config.yaml
encoder_arch: "resnet"
model: "image VQ-VAE"
dataset: "photos of plants and fungi (iNaturalist)"
train_examples: 45211
image_size: 64
crop_scale_min: 0.5
horizontal_flip: true
translate: 0.12
bottleneck: "vq"
downsampling_factor: 8
encoder_norm: "groupnorm"
encoder_activation: "prelu"
encoder_weight_standardization: false
encoder_depths: [3, 3, 3]
encoder_kernel_size: 3
encoder_stem: "single"
encoder_avg_pool_shortcut: false
encoder_widths: [96, 192, 384]
loss: "mse"
latent_channels: 16
decoder_norm: "batchnorm"
decoder_activation: "silu"
decoder_widths: [64, 128, 192, 256]
decoder_blocks_per_level: 2
decoder_block: "plain"
decoder_attention: false
decoder_upsampling: "transposed_conv"
codebook_size: 256
init: "kaiming_normal"
residual_init: "none"
optimizer: "normuon"
muon_scale: "spectral"
lr: 0.032
momentum: 0.95
nesterov: false
orthogonalizer: "newton_schulz_5"
adamw_lr_other_params: 0.0021
grad_clip: 1.0
ema_decay: 0.995
steps: 6600
batch_size: 128
epochs: 18.7
lr_schedule: "wsd"
decay_fraction: 0.4
final_lr_fraction: 0
warmup_steps: 1320
weight_decay: 0.01
adamw_weight_decay_other_params: 0.01
Rows from block 8 of the encoder, named by matrix and row number. Rows with one number belong to one channel. Each number is 128 + 24 x the weight over its row's rms, rounded and kept within 0 to 255. All counts start at 0. After the name is the row's rms in percent of the matrix's.
# convs0: first 3x3 conv (encoder.blocks.8.convs.0.weight, 384x384x3x3), inputs 342-350, a 3x3 kernel for each
# convs1: second 3x3 conv (encoder.blocks.8.convs.1.weight, 384x384x3x3, transposed), outputs 342-350, a 3x3 kernel for each
convs0.138 098 [113 156 133 159  91 138 129 155 108 133 164 123 121 124 123 128 146 151 101 142 156 159 141 120 140 123 124 153 122 152 140 148  88 134 116 129 102  95 176 134 138 148 124 129 147 128 122 144 127 144 140 106 111 165 131  87 128 140 117 134 115 127 137 115 106 123 152 104 139 123 123  75 139 152 167 166 112 140 131 158 110]
convs0.139 110 [115 117 128 128   0 116 144 137 158 131 142 152 117 156 147 116 119 140 131 127 152 149 144 159 145 158 156 125 150 147 122 112 116 127  91 107 115 146 156 122 214 128 125 114 128 108 141 128 138 129 146 117 121 135 108 139 163 130  81 148 139 157 126 108 113 139 101  95 143 128  99 110 138 126 132 104  27 128 137  98 141]
convs0.140 098 [130 126 116 177 137 129 122 149 128  96 120 104 139 112  96 100 133 121 155 118 128 118 121 121 107 110 120 145 161 135 129 153 113 156 121 127 107  89 109 127 152 146 130 104 146 166 158 132 131 173 124 120  90 129 119 124 127  68  86 121  96  72 127 120 127 135 112 156  97 119 143 146 154 150 102  64 168 128 101 120 164]
convs0.141 093 [169 205 106 177 154 160 139 110  97 107 119  76 110 140 153 114 127 168 114 138 136 119 100 138 110 126 115 116 110 138 152 140 130 136 121 176 111 150  77 148  85 124 124 110 145 108 148 141 114 194 156 141 140 131 139 123 139 161 121 169 123 135 176 103 126 119 107 133 127 127 123 112 122 164 151 211  76 139 177  98 129]
convs0.142 103 [175 120 152 135 134 163 129  97 163 146 118  97 133 147 131 155 134 101 141 123 128 130 144 128 132 121 161 117 155 110 139 161 116 105 139 135 132 158 108 134 196 136 104  93 138 108 132 129 104 159 127 129 187 198 171 100 147 143 118 119 128 125 170 141 142 145 149 150 108 147 123 119 116 146 138  78 123 111 133 124  88]
convs0.143 094 [137 146 127 138 149 182 117 145 150 140 142 152 157 139 104 119 128 139 131 122 108 110 120 117 129 136  96 121 143 111 118 117 135 131 114 172 138  90 140 107 143  97 128 171  70 112 151 115 129 139 125 120 136 134 142 130 126  85 143 151 122 124 137 125 156 101 131 117 110 143 130 115 141  96 138 121 110 148 152 132  57]
convs0.144 097 [134 169 105 141  90 140 122 158 101 140 144 129 128 136 130 146  89 134 135  71 103 132 163 115 139 118 111 135 146 105 151 117 147 137 124 156 103 118 141 117  76 105  99 157 124 129 117 142 134 133 106 143 110 109 120 104  97 115 114 147  89  93 142 145 158 142 185 109 140 144 149 122  83 130 105 133 106 149 122 149 122]
convs0.145 103 [115 141  89 130  85  98 114 121 105  98 126 141 142 111 127 168 167 100  92  94  99 138 133 103  86 112  77 128 126 154 124 132 129 167 147 132 132 116 129  96 119 114 124 113 107 130 102 122 130 130 121 144 156 137 148 100  97 123 133 117 127 138 108 133 142 120 113 127 133 167 153 112 133 108 127 114 115 137 125 157 132]
convs0.146 098 [110 147 113 138 107 142  89 134 115 132 141 125 117  88 121 144 132 102 130 147 125 115 109  91 132 118 136 114 105 131 117 138 101 128 142  88 133 133 152 147 148  58 170 133 107 101 106 124 101  86 144  97  83 123 150 113 184 113 147 185 173 173 202 101 125 107 119  98 119 106 125 108 138 158 141 161 137 100 167 151 142]
convs0.147 101 [134 156 109 120  82 126 104 130 135 166 147 117 144 132 130 115 108 104 112  99 130 110 129 129 151 151 151  86 143  97 138 163 103 125 115  89  79 135 138  88 198 158 116 139 108 139 135 160 134 133 114 121 100 115 129 109 114 137 140 156 148  98 139 115  98 122 129 124 112 124  96  88 160 149 130 121 135 154 163 155 159]
convs0.148 108 [ 94  90 108 108 110 104 118 117 145 120 146 179 102 150 130 116 128 159 131 113 152 149 123 159 150 151 176 117 103 129 136 121 109 109 123 126 142 146 102 141 134 111 102 113  92 127 177 166 140 129 160 135 142 162 142 134 131 144 168 158 116 112 103 113 155 110 126 141 124 130 106  82 104 101  89 104 115 113 117 129  91]
convs0.149 098 [112 111 117 142 125 123 125  76 114 157 137 140 133 140 118 134 110 134 138 113 107 132 171 121 145 150 152 142 104 120  80 106 118 116 114 138 131 158 187 132 123 191 110 116 112 150 116 129 127 117 120 146 103 155 146 132 118 122 101 150 137 117 143 132 129 101 101 118 133  93 126 116 153 175  85 100 109 127 141 140 125]
convs0.150 101 [148 134 143 134 149 140 133  90 100 123 143 135 105  86 100 115 105 134 118 124  67 139 133 131 133 169 132 109 123 113 120 125 107 132 157 117 157 211 155 112 144 140 126  83 129 104 104 121 124 114 141 156 129 123 155 115 130  98 133 132 120 104 137 124 188 148 130 160 128 119 110 107 121  94 125 104 169 154 152 129 128]
convs0.151 099 [158 149 118 162 136 152 125 141 110 131 158 100 129 133 105 145 119 106 122 131 141 128 134  92 109 115 105 109 114 121  98 108 109 124 110 108  81 102  88 159 164 138 165 170 140 170 168 140 175 172 115 158 126 120 147 153 127 128 127  86 128 112  95  88 117 107 133  93 136 133 126 123 121 111 147 122 111  94 118 131 148]
convs0.152 102 [163 148 124 138  90 143 137  89 157  92  85 136 109 131  88 146 104 118 133 137 124 134 134 128 113 140 106 124 122 118 124 125 153 133 133 108 110 132  93 157 130 113 158 121 123 126 129 134 102 138 143 116 130 135 148  97  74 141 103  91 152 110 131 141 135 133 110 106 110 123 109 127 128 120 107 147 193 104 120 127 110]
convs0.153 100 [151 118 143  93  96 180 156 128 140 148 122 120 139 120 138 127 109 127 152 128 138 144 146 155 147 132 155 133 123 149 109 129 119 151 125 144 155 120 169 121 151 102 106  99 137 123 146 123 126 155 172 144 124 109  78 144 153 102  85 164 127 125 131 127  99 137 124 107 140 134 105 111 110  86 139 115 125 133 105 107  89]
convs0.154 103 [103 121 108 117 162 105 124 146 134 110 140 144  89  97 134  97 115 128 110 102 122 133 169 144 147 136 135 127 136 136 130 136 112 116 111 163 133 116 124 132  86 148  97  95 108 125 136 158 117 113 128 109  97 124 114 125 139 124 178 158 142 162 135 109  91 116  94 106 109 110  78  87 117 130 122 139 136 120 123 123 129]
convs0.155 098 [129 152  76 120 127  91 110 134 105 135 116 128 145 123 132 110 155 126 126 141 129  96 109 127  96  95 107 147 131 124 134 181 131  92 114 135 132 155  94 139 116 129 116 164 127 119 120 126 129 115 132  89 105 101 128 150 138 109 109 126 152 103 150 120 145 126 105 130 126 104 118  77 141 132 196 141 184 186 146 131 133]
convs1.138 107 [113 142  86 125  90 119  96 119 135 100 143  98 178 121  90 166 135 119 157 174 144 165  94 112  85 194 145 174 137 147  93 132 113 122 126 123 149 138 136  75  70 132 128 108 146 114 115  66 133  96 125  86  99 156 126 107 133 121 122 103 128  81 102 181 106 121 147 117 131 123 131 140 109 131 176 131 129 151 111 143 118]
convs1.139 149 [112 142 127 127 246 120 157 132 168 142  93 134 150 106 135 130 138 156 114 127 104 161  57 128 118 113 114 136 143  93 140 143 122 110 114  93 122 105 132 110 130 128 124 100 134 122 131 107 162 138 110 146 106 121 110 123 103 102 175 120 113 141 130 159 172 162 139 171 144 114 146 174 129 112 104 132 166 133 113 138 132]
convs1.140 095 [122  88 142 122 130 101 113 115 132 187 150 122 150 127 100 100 144 121  62 139 145 145  79 132 138 114 116  99 114  77 146 108 136 122 154 144 116 120 111  90 112 141 127 170 112  91 116 137  90  86  88  82 123 127 159 102 124 135 141  93 151 112 119 129 124 117 164  83 108 134 128 118 155 112 110 106  93 110 152 123 168]
convs1.141 086 [147 106  91 145 122 117 136 134  96 159 163  86 185 176 126 120 130 138 127  99 130 114 126 135 126 162 146 155 129 125 117 140 157 149 118 127 140 116 100 130  98 151 129 134 129 104 119 117 115  95 149 125 133 117 106 116  99 160 144 160 127 160 114 155 214 152 166 166 133 136 153 139 135 150 147 114 145 158 155 139 110]
convs1.142 096 [ 93 121 145 124 125 140 117 131 172 110 114 109 107 142 117 119 107 140 137 147 163 139 127 129 142 138 132 155 101  97 125 142 116 108 126 140 107 144 142 137 105 119 149 152 119 124  90 135 112 136 115 138 126 124 153  91 132 125 157 175 111 145 112  95  78 134 104  97 128  87 113 134 150 168 113 153 156 132 128 132 127]
convs1.143 081 [ 74 118 133 136 177 147 133 164  97 147 142 136 127 147 175 140 113 143 128 105 166 228 129 118 101 127 142 148 109 130  85 125 160 123 105 158 159 169 140  94 101 121 126  94 131 127 125 135 104 141 126 136  74 120 124  93 102 179 121 127 130 147 133 128 164 119 140 100 100 161 159  92  94 101 126 133 104 125 119 119 141]
convs1.144 090 [104 115 123 139  77 134 137 115 133 108 130 164 127 137 157 130 124 121 153 145 123  98 105 126 114 144 137 140  99 116 145 140 145 156 139 109 128 128 158 107 151 133 167  85 101 157 140 158 128 153 173 116 101 120 166 133 125 141 108 116 110 106  71 113 141 126 111 104 140 106 116 113 144 140 121 122 118 137 121 133 124]
convs1.145 102 [159 158 139 140 111 153 158  93 120 123 108 106 136 147 119 133 121 107 173 175 129 151  99 132 153 174 136 123 107 110 138 103 110 130 127 114 150  65 139 154 112 113 157 113 109 107  87 104 144 114 171 111 154 156 122  96 132 149 116 143 100 149 128 142 125  94 123 102 114 130 115 132  96  96 127 131 142 116 124 163 119]
convs1.146 089 [116  67 127 150 149 102 123 121 137 128 163 144  94 157 161 153 149 146 163 134 144 148 195  98 131 145 159 131 105 130 180 163 168 145 150 122 111 142 140 105 139 148 122 131 138 116 124 123 108 136 139 161 143 110 109 112 148  95  97 100 127 136 133 154 164 144 141 112  95 133 136 147 134 141 104 139 107 110 133 150 137]
convs1.147 100 [100 168 142 111 116 110 133 130 140 124 143 163 129 146 138 120 147 137 104 113 130 134 147 105 104 124 121 119 105 108 145 138 105 138 161 135 128 119 135 135 140 109 128 132 111 114 132 116 131  86 122 121 114 103 150 132 105 168 107 134 118 110 107 153 113 131 153 120 145 153 163 151 134 128 140 165 119 111 120 128 151]
convs1.148 098 [145 146 155 127 110 126 133 118 106 109 132 151 146 155 146 165 150 141 118  99  85 110 112 107 120  84  97 127 160 101 136  94 126 122 126 174 135 125 121 168 117 135 123  96 120 106 112 124 103  93 121 115 173 139 137 102 127 125 130 138 169 129 143 131 143 100 127  94 150 118 142 131  95 123 138 114  94 138 133 121 149]
convs1.149 093 [149 112 137 114 116 150  97 149 121 139 144 101 105 124 127 139 137 109 120 145 108 108  92 108  64 132 108  89 136 107 132 187 178 150 134 123 125 140 147 131 159 121 115 154 117 131 143 145 130 142 160 124  97 116 145 142 131 168 159 165 142 143  97 116  99 121 174 132 127 129 109  74 120 143 111 151 161 166  86 106 168]
convs1.150 098 [141 133 150 136 118 130 121 132  95 116 146 132 121 138 159 139 153 124  75 102 119 142 141  96 150 150 166 128 115  93 157 143 149 126 122 134 139 124 150 131 118  99 152 159 117 137 142  98 145 172 158 135 127 118 153 161 161 146 141 126 144 115 121 171 151  82 123 112 104 117 121 111 139 157 151 114  96 139 109 104 124]
convs1.151 105 [139 112 115 112 118  53 109  85 126 125 143 111 144 133 140 131 124 121 147 138 103 149 160 169 132  81 154 146 159 127 134  80 109 120 109 107 144 134 129 123 110 133  97  92  90 133 130 103 137 110 115 111 134 119 100 121 143 129 109 135 148 125 139 130 143 165  95 128 144 153  89 138 131 139 120 169 145 115 133 136 138]
convs1.152 095 [148 143 148 174 108 126 139 164  66  90 125 151 142 124 127 129 170 115 129 122 116 105 103 132 105 168 142 148 201 102  82 120 148 160 116 149 114 144 104 154 101 122 128 130 115 155 152 168 160 128 156 179 116  80 128 137 125 125 163 144 111 124  91 101 162 129 117 173 179 140  92 129 115 118  82  93 122 113 150 114 126]
convs1.153 094 [116  99 109 182 121 127 116 108 119 116 147 145  91 123 153 153 141 126 116 117  85 107 125 109 112 109 104 136 109 121 130 138 112 116 120 144 154 159 100  90 101 129 138 124  99 190 145 126 130 104 142 136 101 130 139 119 113 169 120  97 147 140 127 124 146 169 134 154 153 109 130 121 112 148 133 158 138 151 148 137 124]
convs1.154 098 [119 125 102 146 127 147 148  98 111 169 139 133 150 140 144 111 115 119 167 185 149 106 176 124 140 125 125 128 122 154  96 114 101 144 141 147 110 104 104 125  91 104 116 129  91 103 129 106 119 132 122 124 106 146 119  88 109 140 121 106 153 128 123 121 154 134 129  96 126 131 158 143 100 111 149 136  60 116 107 108 126]
convs1.155 088 [ 96 142 151 136 124 129 121 116 139  99 128 133 107 121 127 116 115  92 160 138 132 152 128 146 146 137 140  74 108 128 162  80 132 132  96 120 102  99 150  76 143 122 109 123 140  97 174 144 139 157 154 130 121 111 136 102 147 145 101 116 116 127 134 169 119 169 158 164 189 131 179 159 136 104 140  97 141 124 161 159 113]