config.yaml
model: "image VQ-VAE"
dataset: "photos of plants and fungi (iNaturalist)"
train_examples: 45211
image_size: 64
crop_scale_min: 0.5
horizontal_flip: true
translate: 0.12
bottleneck: "vq"
downsampling_factor: 8
encoder_arch: "resnet"
encoder_norm: "groupnorm"
encoder_activation: "prelu"
encoder_weight_standardization: false
encoder_depths: [3, 3, 3]
encoder_kernel_size: 3
encoder_stem: "single"
encoder_avg_pool_shortcut: false
encoder_widths: [96, 192, 384]
loss: "mse"
latent_channels: 16
decoder_norm: "batchnorm"
decoder_activation: "silu"
decoder_widths: [64, 128, 192, 256]
decoder_blocks_per_level: 2
decoder_block: "plain"
decoder_attention: false
decoder_upsampling: "transposed_conv"
codebook_size: 256
init: "kaiming_normal"
residual_init: "none"
optimizer: "normuon"
muon_scale: "spectral"
learning_rate: 0.032
momentum: 0.95
nesterov: false
orthogonalizer: "newton_schulz_5"
adamw_lr_other_params: 0.0021
max_grad_norm: 1.0
ema_decay: 0.995
max_steps: 6600
batch_size: 128
epochs: 18.7
lr_schedule: "wsd"
decay_fraction: 0.4
final_lr_fraction: 0
warmup_steps: 1320
weight_decay: 0.01
adamw_weight_decay_other_params: 0.01
Rows from block 7 of the encoder, named by matrix and row number. Rows with one number belong to one channel. Each number is 500 + 40 x the weight over the matrix's rms, rounded and kept within 0 to 999. All counts start at 0. Numbers have three digits each.
# convs0: first 3x3 conv (encoder.blocks.7.convs.0.weight, 384x384x3x3), inputs 154-164, a 3x3 kernel for each
# convs1: second 3x3 conv (encoder.blocks.7.convs.1.weight, 384x384x3x3, transposed), outputs 154-164, a 3x3 kernel for each
convs0.323:508497476478409475531451441509475510516513507523497573480531496473507480541471506501482587520515472471479470470493479510528549479566540417466449476482496490547506501503543506448539456462474479459501553594503488483542437468486516455496469518498476463492520468492543457524509483454531530483488523499
convs0.324:522534433536467348530486425452484539526491483462503504467542475441483411574479505452549529496455567494478522524524555531509495492497488491585489522484535529481467521497496478442517490458515500557486499521502502538498494547450511491498508558507526468527540523447517492476485534466468559471555500461
convs0.325:486496464478424491519483474501485475463486504544493530515479500508584507524529512511475504505650515502467498478488509440455454488465461558530486469615541500503503441473466461407537464538492495466487492480474494499464487482504469527505487452522451520506508428499465530540487479527497573449449485462
convs0.326:495466525466512444467448468545502550512561542522479508533542453462459497491474453508586559506542480499483459499490525516491497453543502466524472496516530503454480484538472438505509496473524475568519516478518529534482549486511457483535489450482503506529579556520511540538542407464486519535488502478
convs0.327:494499504439455473441616470498544531491466539461484513521476542519495419502543519480500427542486479541502476478494472507566525462556476514486554467562483480518471438489555481501475507516467503477492507493479542456474476462473525533541515468498556494475529504548547580537462574543504503502476514509
convs0.328:504449507535467468486436508478501474456462496555495503525481471645428440464499477515518480497569533569497472474462485442472441484496462437459526474445487471494521494481479531464556503511515544519477561487458496520504554503429476479477546485504514516526513514470501503518527497538568569459487559474
convs0.329:530425453518523449496409458456512515474493471449425435436515521464464469539402504483498502526527502535526496506554517568582497617608539483454554518472507544484497463488505490415527448449493477507513479522478491438488495485440476582505493554517493524492490474492471492484493520498491540489468509492
convs0.330:507511502480484537529553547450420481515476421537567520476528499493519502461573456511524571438495501443477459459508449482535509479515491411450473536450475463461517499478479500516426504490544510506470516455497446512509533469488474522456470494501588585524538540556478495544525442472514588506483518517
convs0.331:496493489462430507510530492470514465513573469473500535468471469483503482478542520508556522574681554506557575422478514448421471476439465472512474455549543506489493526504558489617522485467459505485503442478502514544502454497469515612469493515511497483453477445455498582486473548540557335484472461517
convs0.332:492440443530511423501493496529488570502465584527521464501454461520517520503490529510467463542610503516587451517540540503563563512532503521485476460494474502562492445447468499547536504482430507483503453479479465507503536539523517515501502542523484516498464509505480507469537538484522514482513468551
convs0.333:456479529465556486495449505444508561540467481524436448546457513509478559497498523467537526449509584479511503551517497524487450546495495493523483517489512509522510425513562482495574467491527451466491416489540449477486532489486536517500458513525505564433536533436483490484510429464521501499551448532
convs0.334:504559511482544467508491481533508527478492474498516508516499451588501409552510475524464596432429516436511536543502482500469489491502505486558521467495497511522493481493516419486544467531534502485475532505492576520477502508546487440505481458520552539511468483528496518487537517445521483500522531521
convs0.335:458584512497458531476559468493551431449536500445533530441538550537518496530491525521544574542464588559532494483452502549472474488495487476464459407546461466520519473551513497491474534434507460485462459467482465448446529515516511467495479470491526429556506547506525502463518469515526501510482514493
convs0.336:542494476526480485486491521510518576473470538472516521501526488504437529466446456494452501498556545479514578507530517509558556515498510444507564519448560489499554451510523552530530484505499529496491538478509562536589486492526468545515491537537486494528468565527471521488482459461539413423513467435
convs0.337:538449541544489534491490527523505525580492538518456472498535450538465559579522548519442509511441534574484475424486437558504470542521507545499489474510504515512503494514504504493530511599512496506484483519513495542508489515468483566480546522430529517459519539510574486495499447461508487530468495557
convs0.338:515523504535536571496504580446450522552559567495497486514473468550494498476483464522462443545467452480447544531571491560555521534568471455514489494477466458488500612576540515512472475457558509537475474520498508488526469478515529525561483536533475536541509519456502499454482498502533534535516504525
convs0.339:468467512493463517512446452485521500566514479502449490455420524645495489458457536487537431460501535494480446481493538488518518520529512457439426524491463479505484465511469481492521511523480489555489470528516484526504488493479492519475488520464510484523493497520491446480545496508533566565473557468
convs0.340:503455445487539475479470515494500520518446534488538543446448469459470495471458481498463482486623483470516467524517502566518490525578504466473470549508475534493487506512542518322494493516549479482478490517479494486482479496465517434517489521518503526488492644495519537544516508478495465506462482481
convs0.341:461494512473425379504681435491462490480521509433514494494480522469429494505482462446477506480410466439256443498525529524504537518550549482533459500515458534584473497516496506528501498519527530487502530499518478450528515499483487512502490389487506500511474488483481645505469511505495509432493454513
convs0.342:441470497504578543526478465499443507522559523517487517511482505435494487575427469504508445566507439512505467504411516536510504489515540486461546485480491471490499540494486488512544484466506532547514526511535493489499461475527469519542504482519437419465540436496543485532494534453495470511570544542
convs0.343:550541484611525594511547499477544566510488543510520435535478500472477525451490546419570530525466560462506493537458500576564465571553493473467491541525495533437548544528519546464504529494511533467528534501537483497523540455459497485465480486492500491453501486509507483502459534503411515437461440570
convs0.344:471495449500501554530502507469472499491492528452477530545480439566492495496557448551541494483535533495543522468570515506520460444470549494464460492520466508491441569522514513503541513491567515488484504481492502448477469520512443465407492486470509502542529531475573582528454467431530484536517568488
convs0.345:483496448526460547519589522416523561490466543498483530466447468473478526504571496558536477488509438522536492485513480477523506489449496414452478496500483477513462509487496513548489505499530454394506439449482468472430437530493438469528490446455553557501464564522534515515513474555514539508533456535
convs0.346:481522509539504516516489487555485442541559513538490501577524540553572491561528465486543486517563500471471564490491517518453543529539485486446498520528496535542581506532546516506531479546578501462484529482497565554478484483551520533518577480580522499520501506513430449546494467500511550488576515523
convs0.347:530563484499487426588548515485496468477459511455499458504543573464470442494541400462486530506491466503521544486478538512500538533500544489484507458533521491522573445490501472485479505481504502556536481495541500505493485488502492506500496496508501485460514501457474457532522513495500587584478508555
convs0.348:452504501487480496469431447467559532476488532456438436541538524460392467514513509495470505483468506524584553529586540505474486504482465527521498515501514508480513541554551501502541447455503483504514536509481483451476462470476526449508496449505522514495469551533523536488486490457503539532505524510
convs0.349:511421468479504497514497467452481473487540547483516442552532531535552534469505473509497453430466408360441435506488524507560548524571527451596555548480467533497526459521492486464451499546552563484504556451480521523545530500475480549490498541497513506461476521504469466460499522542510570573513514502
convs0.350:501498489510489499472547498533517495524506463480477491497434468546477452493664510459490470512506548553374525491532562476499545490467495475462488469499470520492445538492501521523493533463447495493483482474489482501457521536537509520511480383459494497484483448513492586475485506486548458528500695457
convs0.351:510529496514454485485547480513485450531528480486522501550503523438435476469534500503522461457596520467498489519538552527562518591513542467495487477482529548527513441517519470472477545524546499488494494559497469499516501461493523487453527521496463516576474470508512528509453477468515555533508487473
convs1.323:490477494532577522476476516469551473506485470493482492501493492510531542507515481507547559524437502510482488520495506470459490536533466515532523491443462484487504488502495438548434497526520524464523567492484496479482484511529529504486474510537494509493509539507471557469547547495500500519502567500
convs1.324:517483548402493483481463523478510504475518501521522531570493492392497509513520481499488527444471566474491505498518438520548485487461552442533485488480524479477487515500470453510549520465489490476503493434481515480518460469474510501535521488517502506529488540475507500515492437509553552499492498508
convs1.325:478454475409541580559525513522507399541252545473489538477481506554245478499417402517499477465375481478447504466479457512472498501430546529615561407615472513487550440411528387489441427446473513459393401495399504500520474484477516441585550539464517483436616494474491473434506450523515543454515511459
convs1.326:446453483474521485493456506514481517475448469489477465566506484574502517516512443488529462521444488457500501555560527543477519443476521481536520531550510489523525510505554581523511532539467455451462509489487536446513480444412555461502574478484479490448519571537581561489536523520470478409509503528
convs1.327:483548516504518543479492518507462536462496429511488465497447593514562460462462502514503496523534522526492462488495478497492450497535553543459498527507487538511470459507466486493536503466496436557487451490446553545504548487558485443512486538532549484524508489499509490473522535464497519510440458475
convs1.328:479477539471397485506511505531538472509473529488502530489488524456449442480503519506570442540466515513542483505503522523502548496467438413469495527449523517491508518438542569529444551521485508502471478473490526478406473540513501546490516547504516486497472494507475445506493477507564510526509470520
convs1.329:500478500531548489535510485488514540526544536496489541442460474486492561493475541547570489547648513555561524454467452508569511453508469533535466561503470529496465472540462450514555505511517494498460478502473502544531510577482465456483476491475441494520490484528519458500486512510471454497461524512
convs1.330:504449453508517526442559513461540510527531550496549533480456505518417504496460520509502518476511497490596491460506500499506541522534499466498496511476525481451523463490515512475483524443506478457467545507434576555488509543508520510518436487530553574514501571499490464504494417543445467500531454497
convs1.331:459443483518694460502511476463554544493491531481451520407494489485441516525491521441398480460571492498470500608535448556474525497525452480408522438567472466504534610494612508471517488527509513491576500421466475505483518495494521456561538534574591466510476509481470522522512471499597627464527492514
convs1.332:434462448498485436477517503505520504540498533516493569466524482484536519543486495493499507477474534504500500485538505535565482540549492480491484484498541486505540462502499495505453490506477536560538470525517476511504488471537485493512498522426582504488544454503510555462514487529483484540481474486
convs1.333:486451475495462486472508485531478487514534517451516540459497527463471475494506474500543444574523522524503520518522494436522479496491488429482504426521521449548525464455494517461498533565563557569600532525532578575488493492527532450431500506436477535432493542449581559480501510561535503555544580507
convs1.334:519478514518514492567504477480507529457504492443520493513512463504472493566518499571469489474490556536479468471537484483539452456502515447467502509488558562462480463563536520562510497470561519525537500573522449463489478462456525480468493517459546525531457517485465487476497487563533459453521491453
convs1.335:542512535615574498482527520497496498515524478518508494508474482433546506425484456534504469593546500501451533523528570519473503468491484483518538489529494485540535483524544494540520478538470518558426495499519500468440490579578507478486529510524475480465510537508563503514457571542534487508455484566
convs1.336:531556473509640491546560538454453471457456405497586486501481515476500530530541529478438490447417516429515496562485545481467512503467516525573529486482488499520592487496448458499490479475502499435494527413463525570442544497548454498594443387516415431475437458486494547469533539502573532518548515472
convs1.337:481470542529498506430434437433492465487492485527469546484509496496532498463467496428475514498525493535489499505459541486473508525531567463527543525484544472499521473525502461472525483555505498482475496526511526498520505527515502470497519518485567482461521512470523556537567495503460474537480509526
convs1.338:469495508457522483518499501428479469552502488489517502515502546462549459449544497472499530537518523504510485457490518443488515464456491536535573476522517458442478502478514440452578451476531526489486516524482465446501506487474494542476534489550544543504494505493494495430461453511524477481506556471
convs1.339:568504455544537543541535518516477438456508492509545520469546499418462445465520481506494503471521522506464501415418482539482491533518496523533477555501535511527495533516488564518518538521531514481486432503453544446535533528543589562539534480471527503563485422508497541512523512493512506514447483562
convs1.340:454565520544873419463581473423462470486439494520526571489577489514454521443537436507465400423603474498454475533470527572430483511558467561537479468512382416562456517540522408500436462525570501543524421460438370671554574521493460459576561628566488536582571533515534467402548436429447454404430473460
convs1.341:437601514562485485470530520478365533498421498417458436479262565575575542498516472498404472472456550472440445527510503498591459521589531397511466527557512415455505467526448467511471434523409568482485377501472440498487511434511523508558563457533458701562481546553504557549529504422443513412526532495
convs1.342:526492516538467524612492505521533492483500494500478470453473503486546501506513503486455503479455494516499541476552498580544504466472470498501561442582479494527504547493543481463495419498426504509547423456495430553491457460551451479497491456514432435494491532490486501473473516540514483542492449511
convs1.343:469472529492457541438515530546500507548518471481491511493488526452496544501613519487506479475453545471584550494476532523522540453559474512486535534475523552497517499571502487517477505460445518525475514574537470488523543481491551476475506519418515497519500514500534571538511463524523477477511562479
convs1.344:499465492520487479488500532499542468440502484476512432501491449469498519478469522452413440460514508522469517518540513502475509531543481544583567485545566514541519507490463508491458469433401504494515565483509474426517441488459583500566483466487512517473544497454498486545491462533467509434496475467
convs1.345:494520530449533503539488481464518470481451473419453437487495501534494472494489484526486515578493442546508524483531479526465481521465458589492531533527518457553537536550529534508557536507481446496511501511505490461465455510472452431532506565520533456525480453485480489505499458579537467469486445483
convs1.346:510525521510454523547502463517450446533492503427501500445476483490471477447461460475436563487472514523458550477514525490468475471468482504494482453507511495476450452521517516504493467486494479488470460468500495513516445488455484529533496486483545523538523572495465456487472466446486479571509521490
convs1.347:513445463490488530535494469498448430523475499524500495532495540517516474545495513487488509539476507529546499452460490499516503525477504462464473545481509488516512547503476490445467477510525518460497491495498555503608423475519519457477537470447513520507475513540504505487493438518523499501502490541
convs1.348:503469519533573488482523540465509461458445525491533476512519463497486507471518510525492548531466505494411466542507508512494525535561450511497519460530491530535469463482518486544493455496514555525466511491523511503465539534487524498448482524487480495466515497538524428534553498532506503481515540563
convs1.349:453505454491594468475492450469496421478447508522557533473443500498495422500411474481487485486472507542468480558496464498494524557593504487516509446500513450493557483474542513491492554486502461448518540459463526398475553522538497501523462440516491477479527596517502516519439470512546524443490551505
convs1.350:534392516484463475518533497465523601485449509491502481545605492469427517446550454472577469437462507457444534479434569548593520481466435539497501541487473449438469542497470537519539511523557527379536590459533498486531593510405560562563519493492492668507460513487488442429444532439464472463473486480
convs1.351:475507535452546489469478503567578451503480486459491486479473510520583516529471494519548516488479459520484500518506496473461511506509561461489549483505510470531517511489497503496460486471491515479475481489492495527550452484474563484499454436482487511521507572548542499500509456480455535459515531524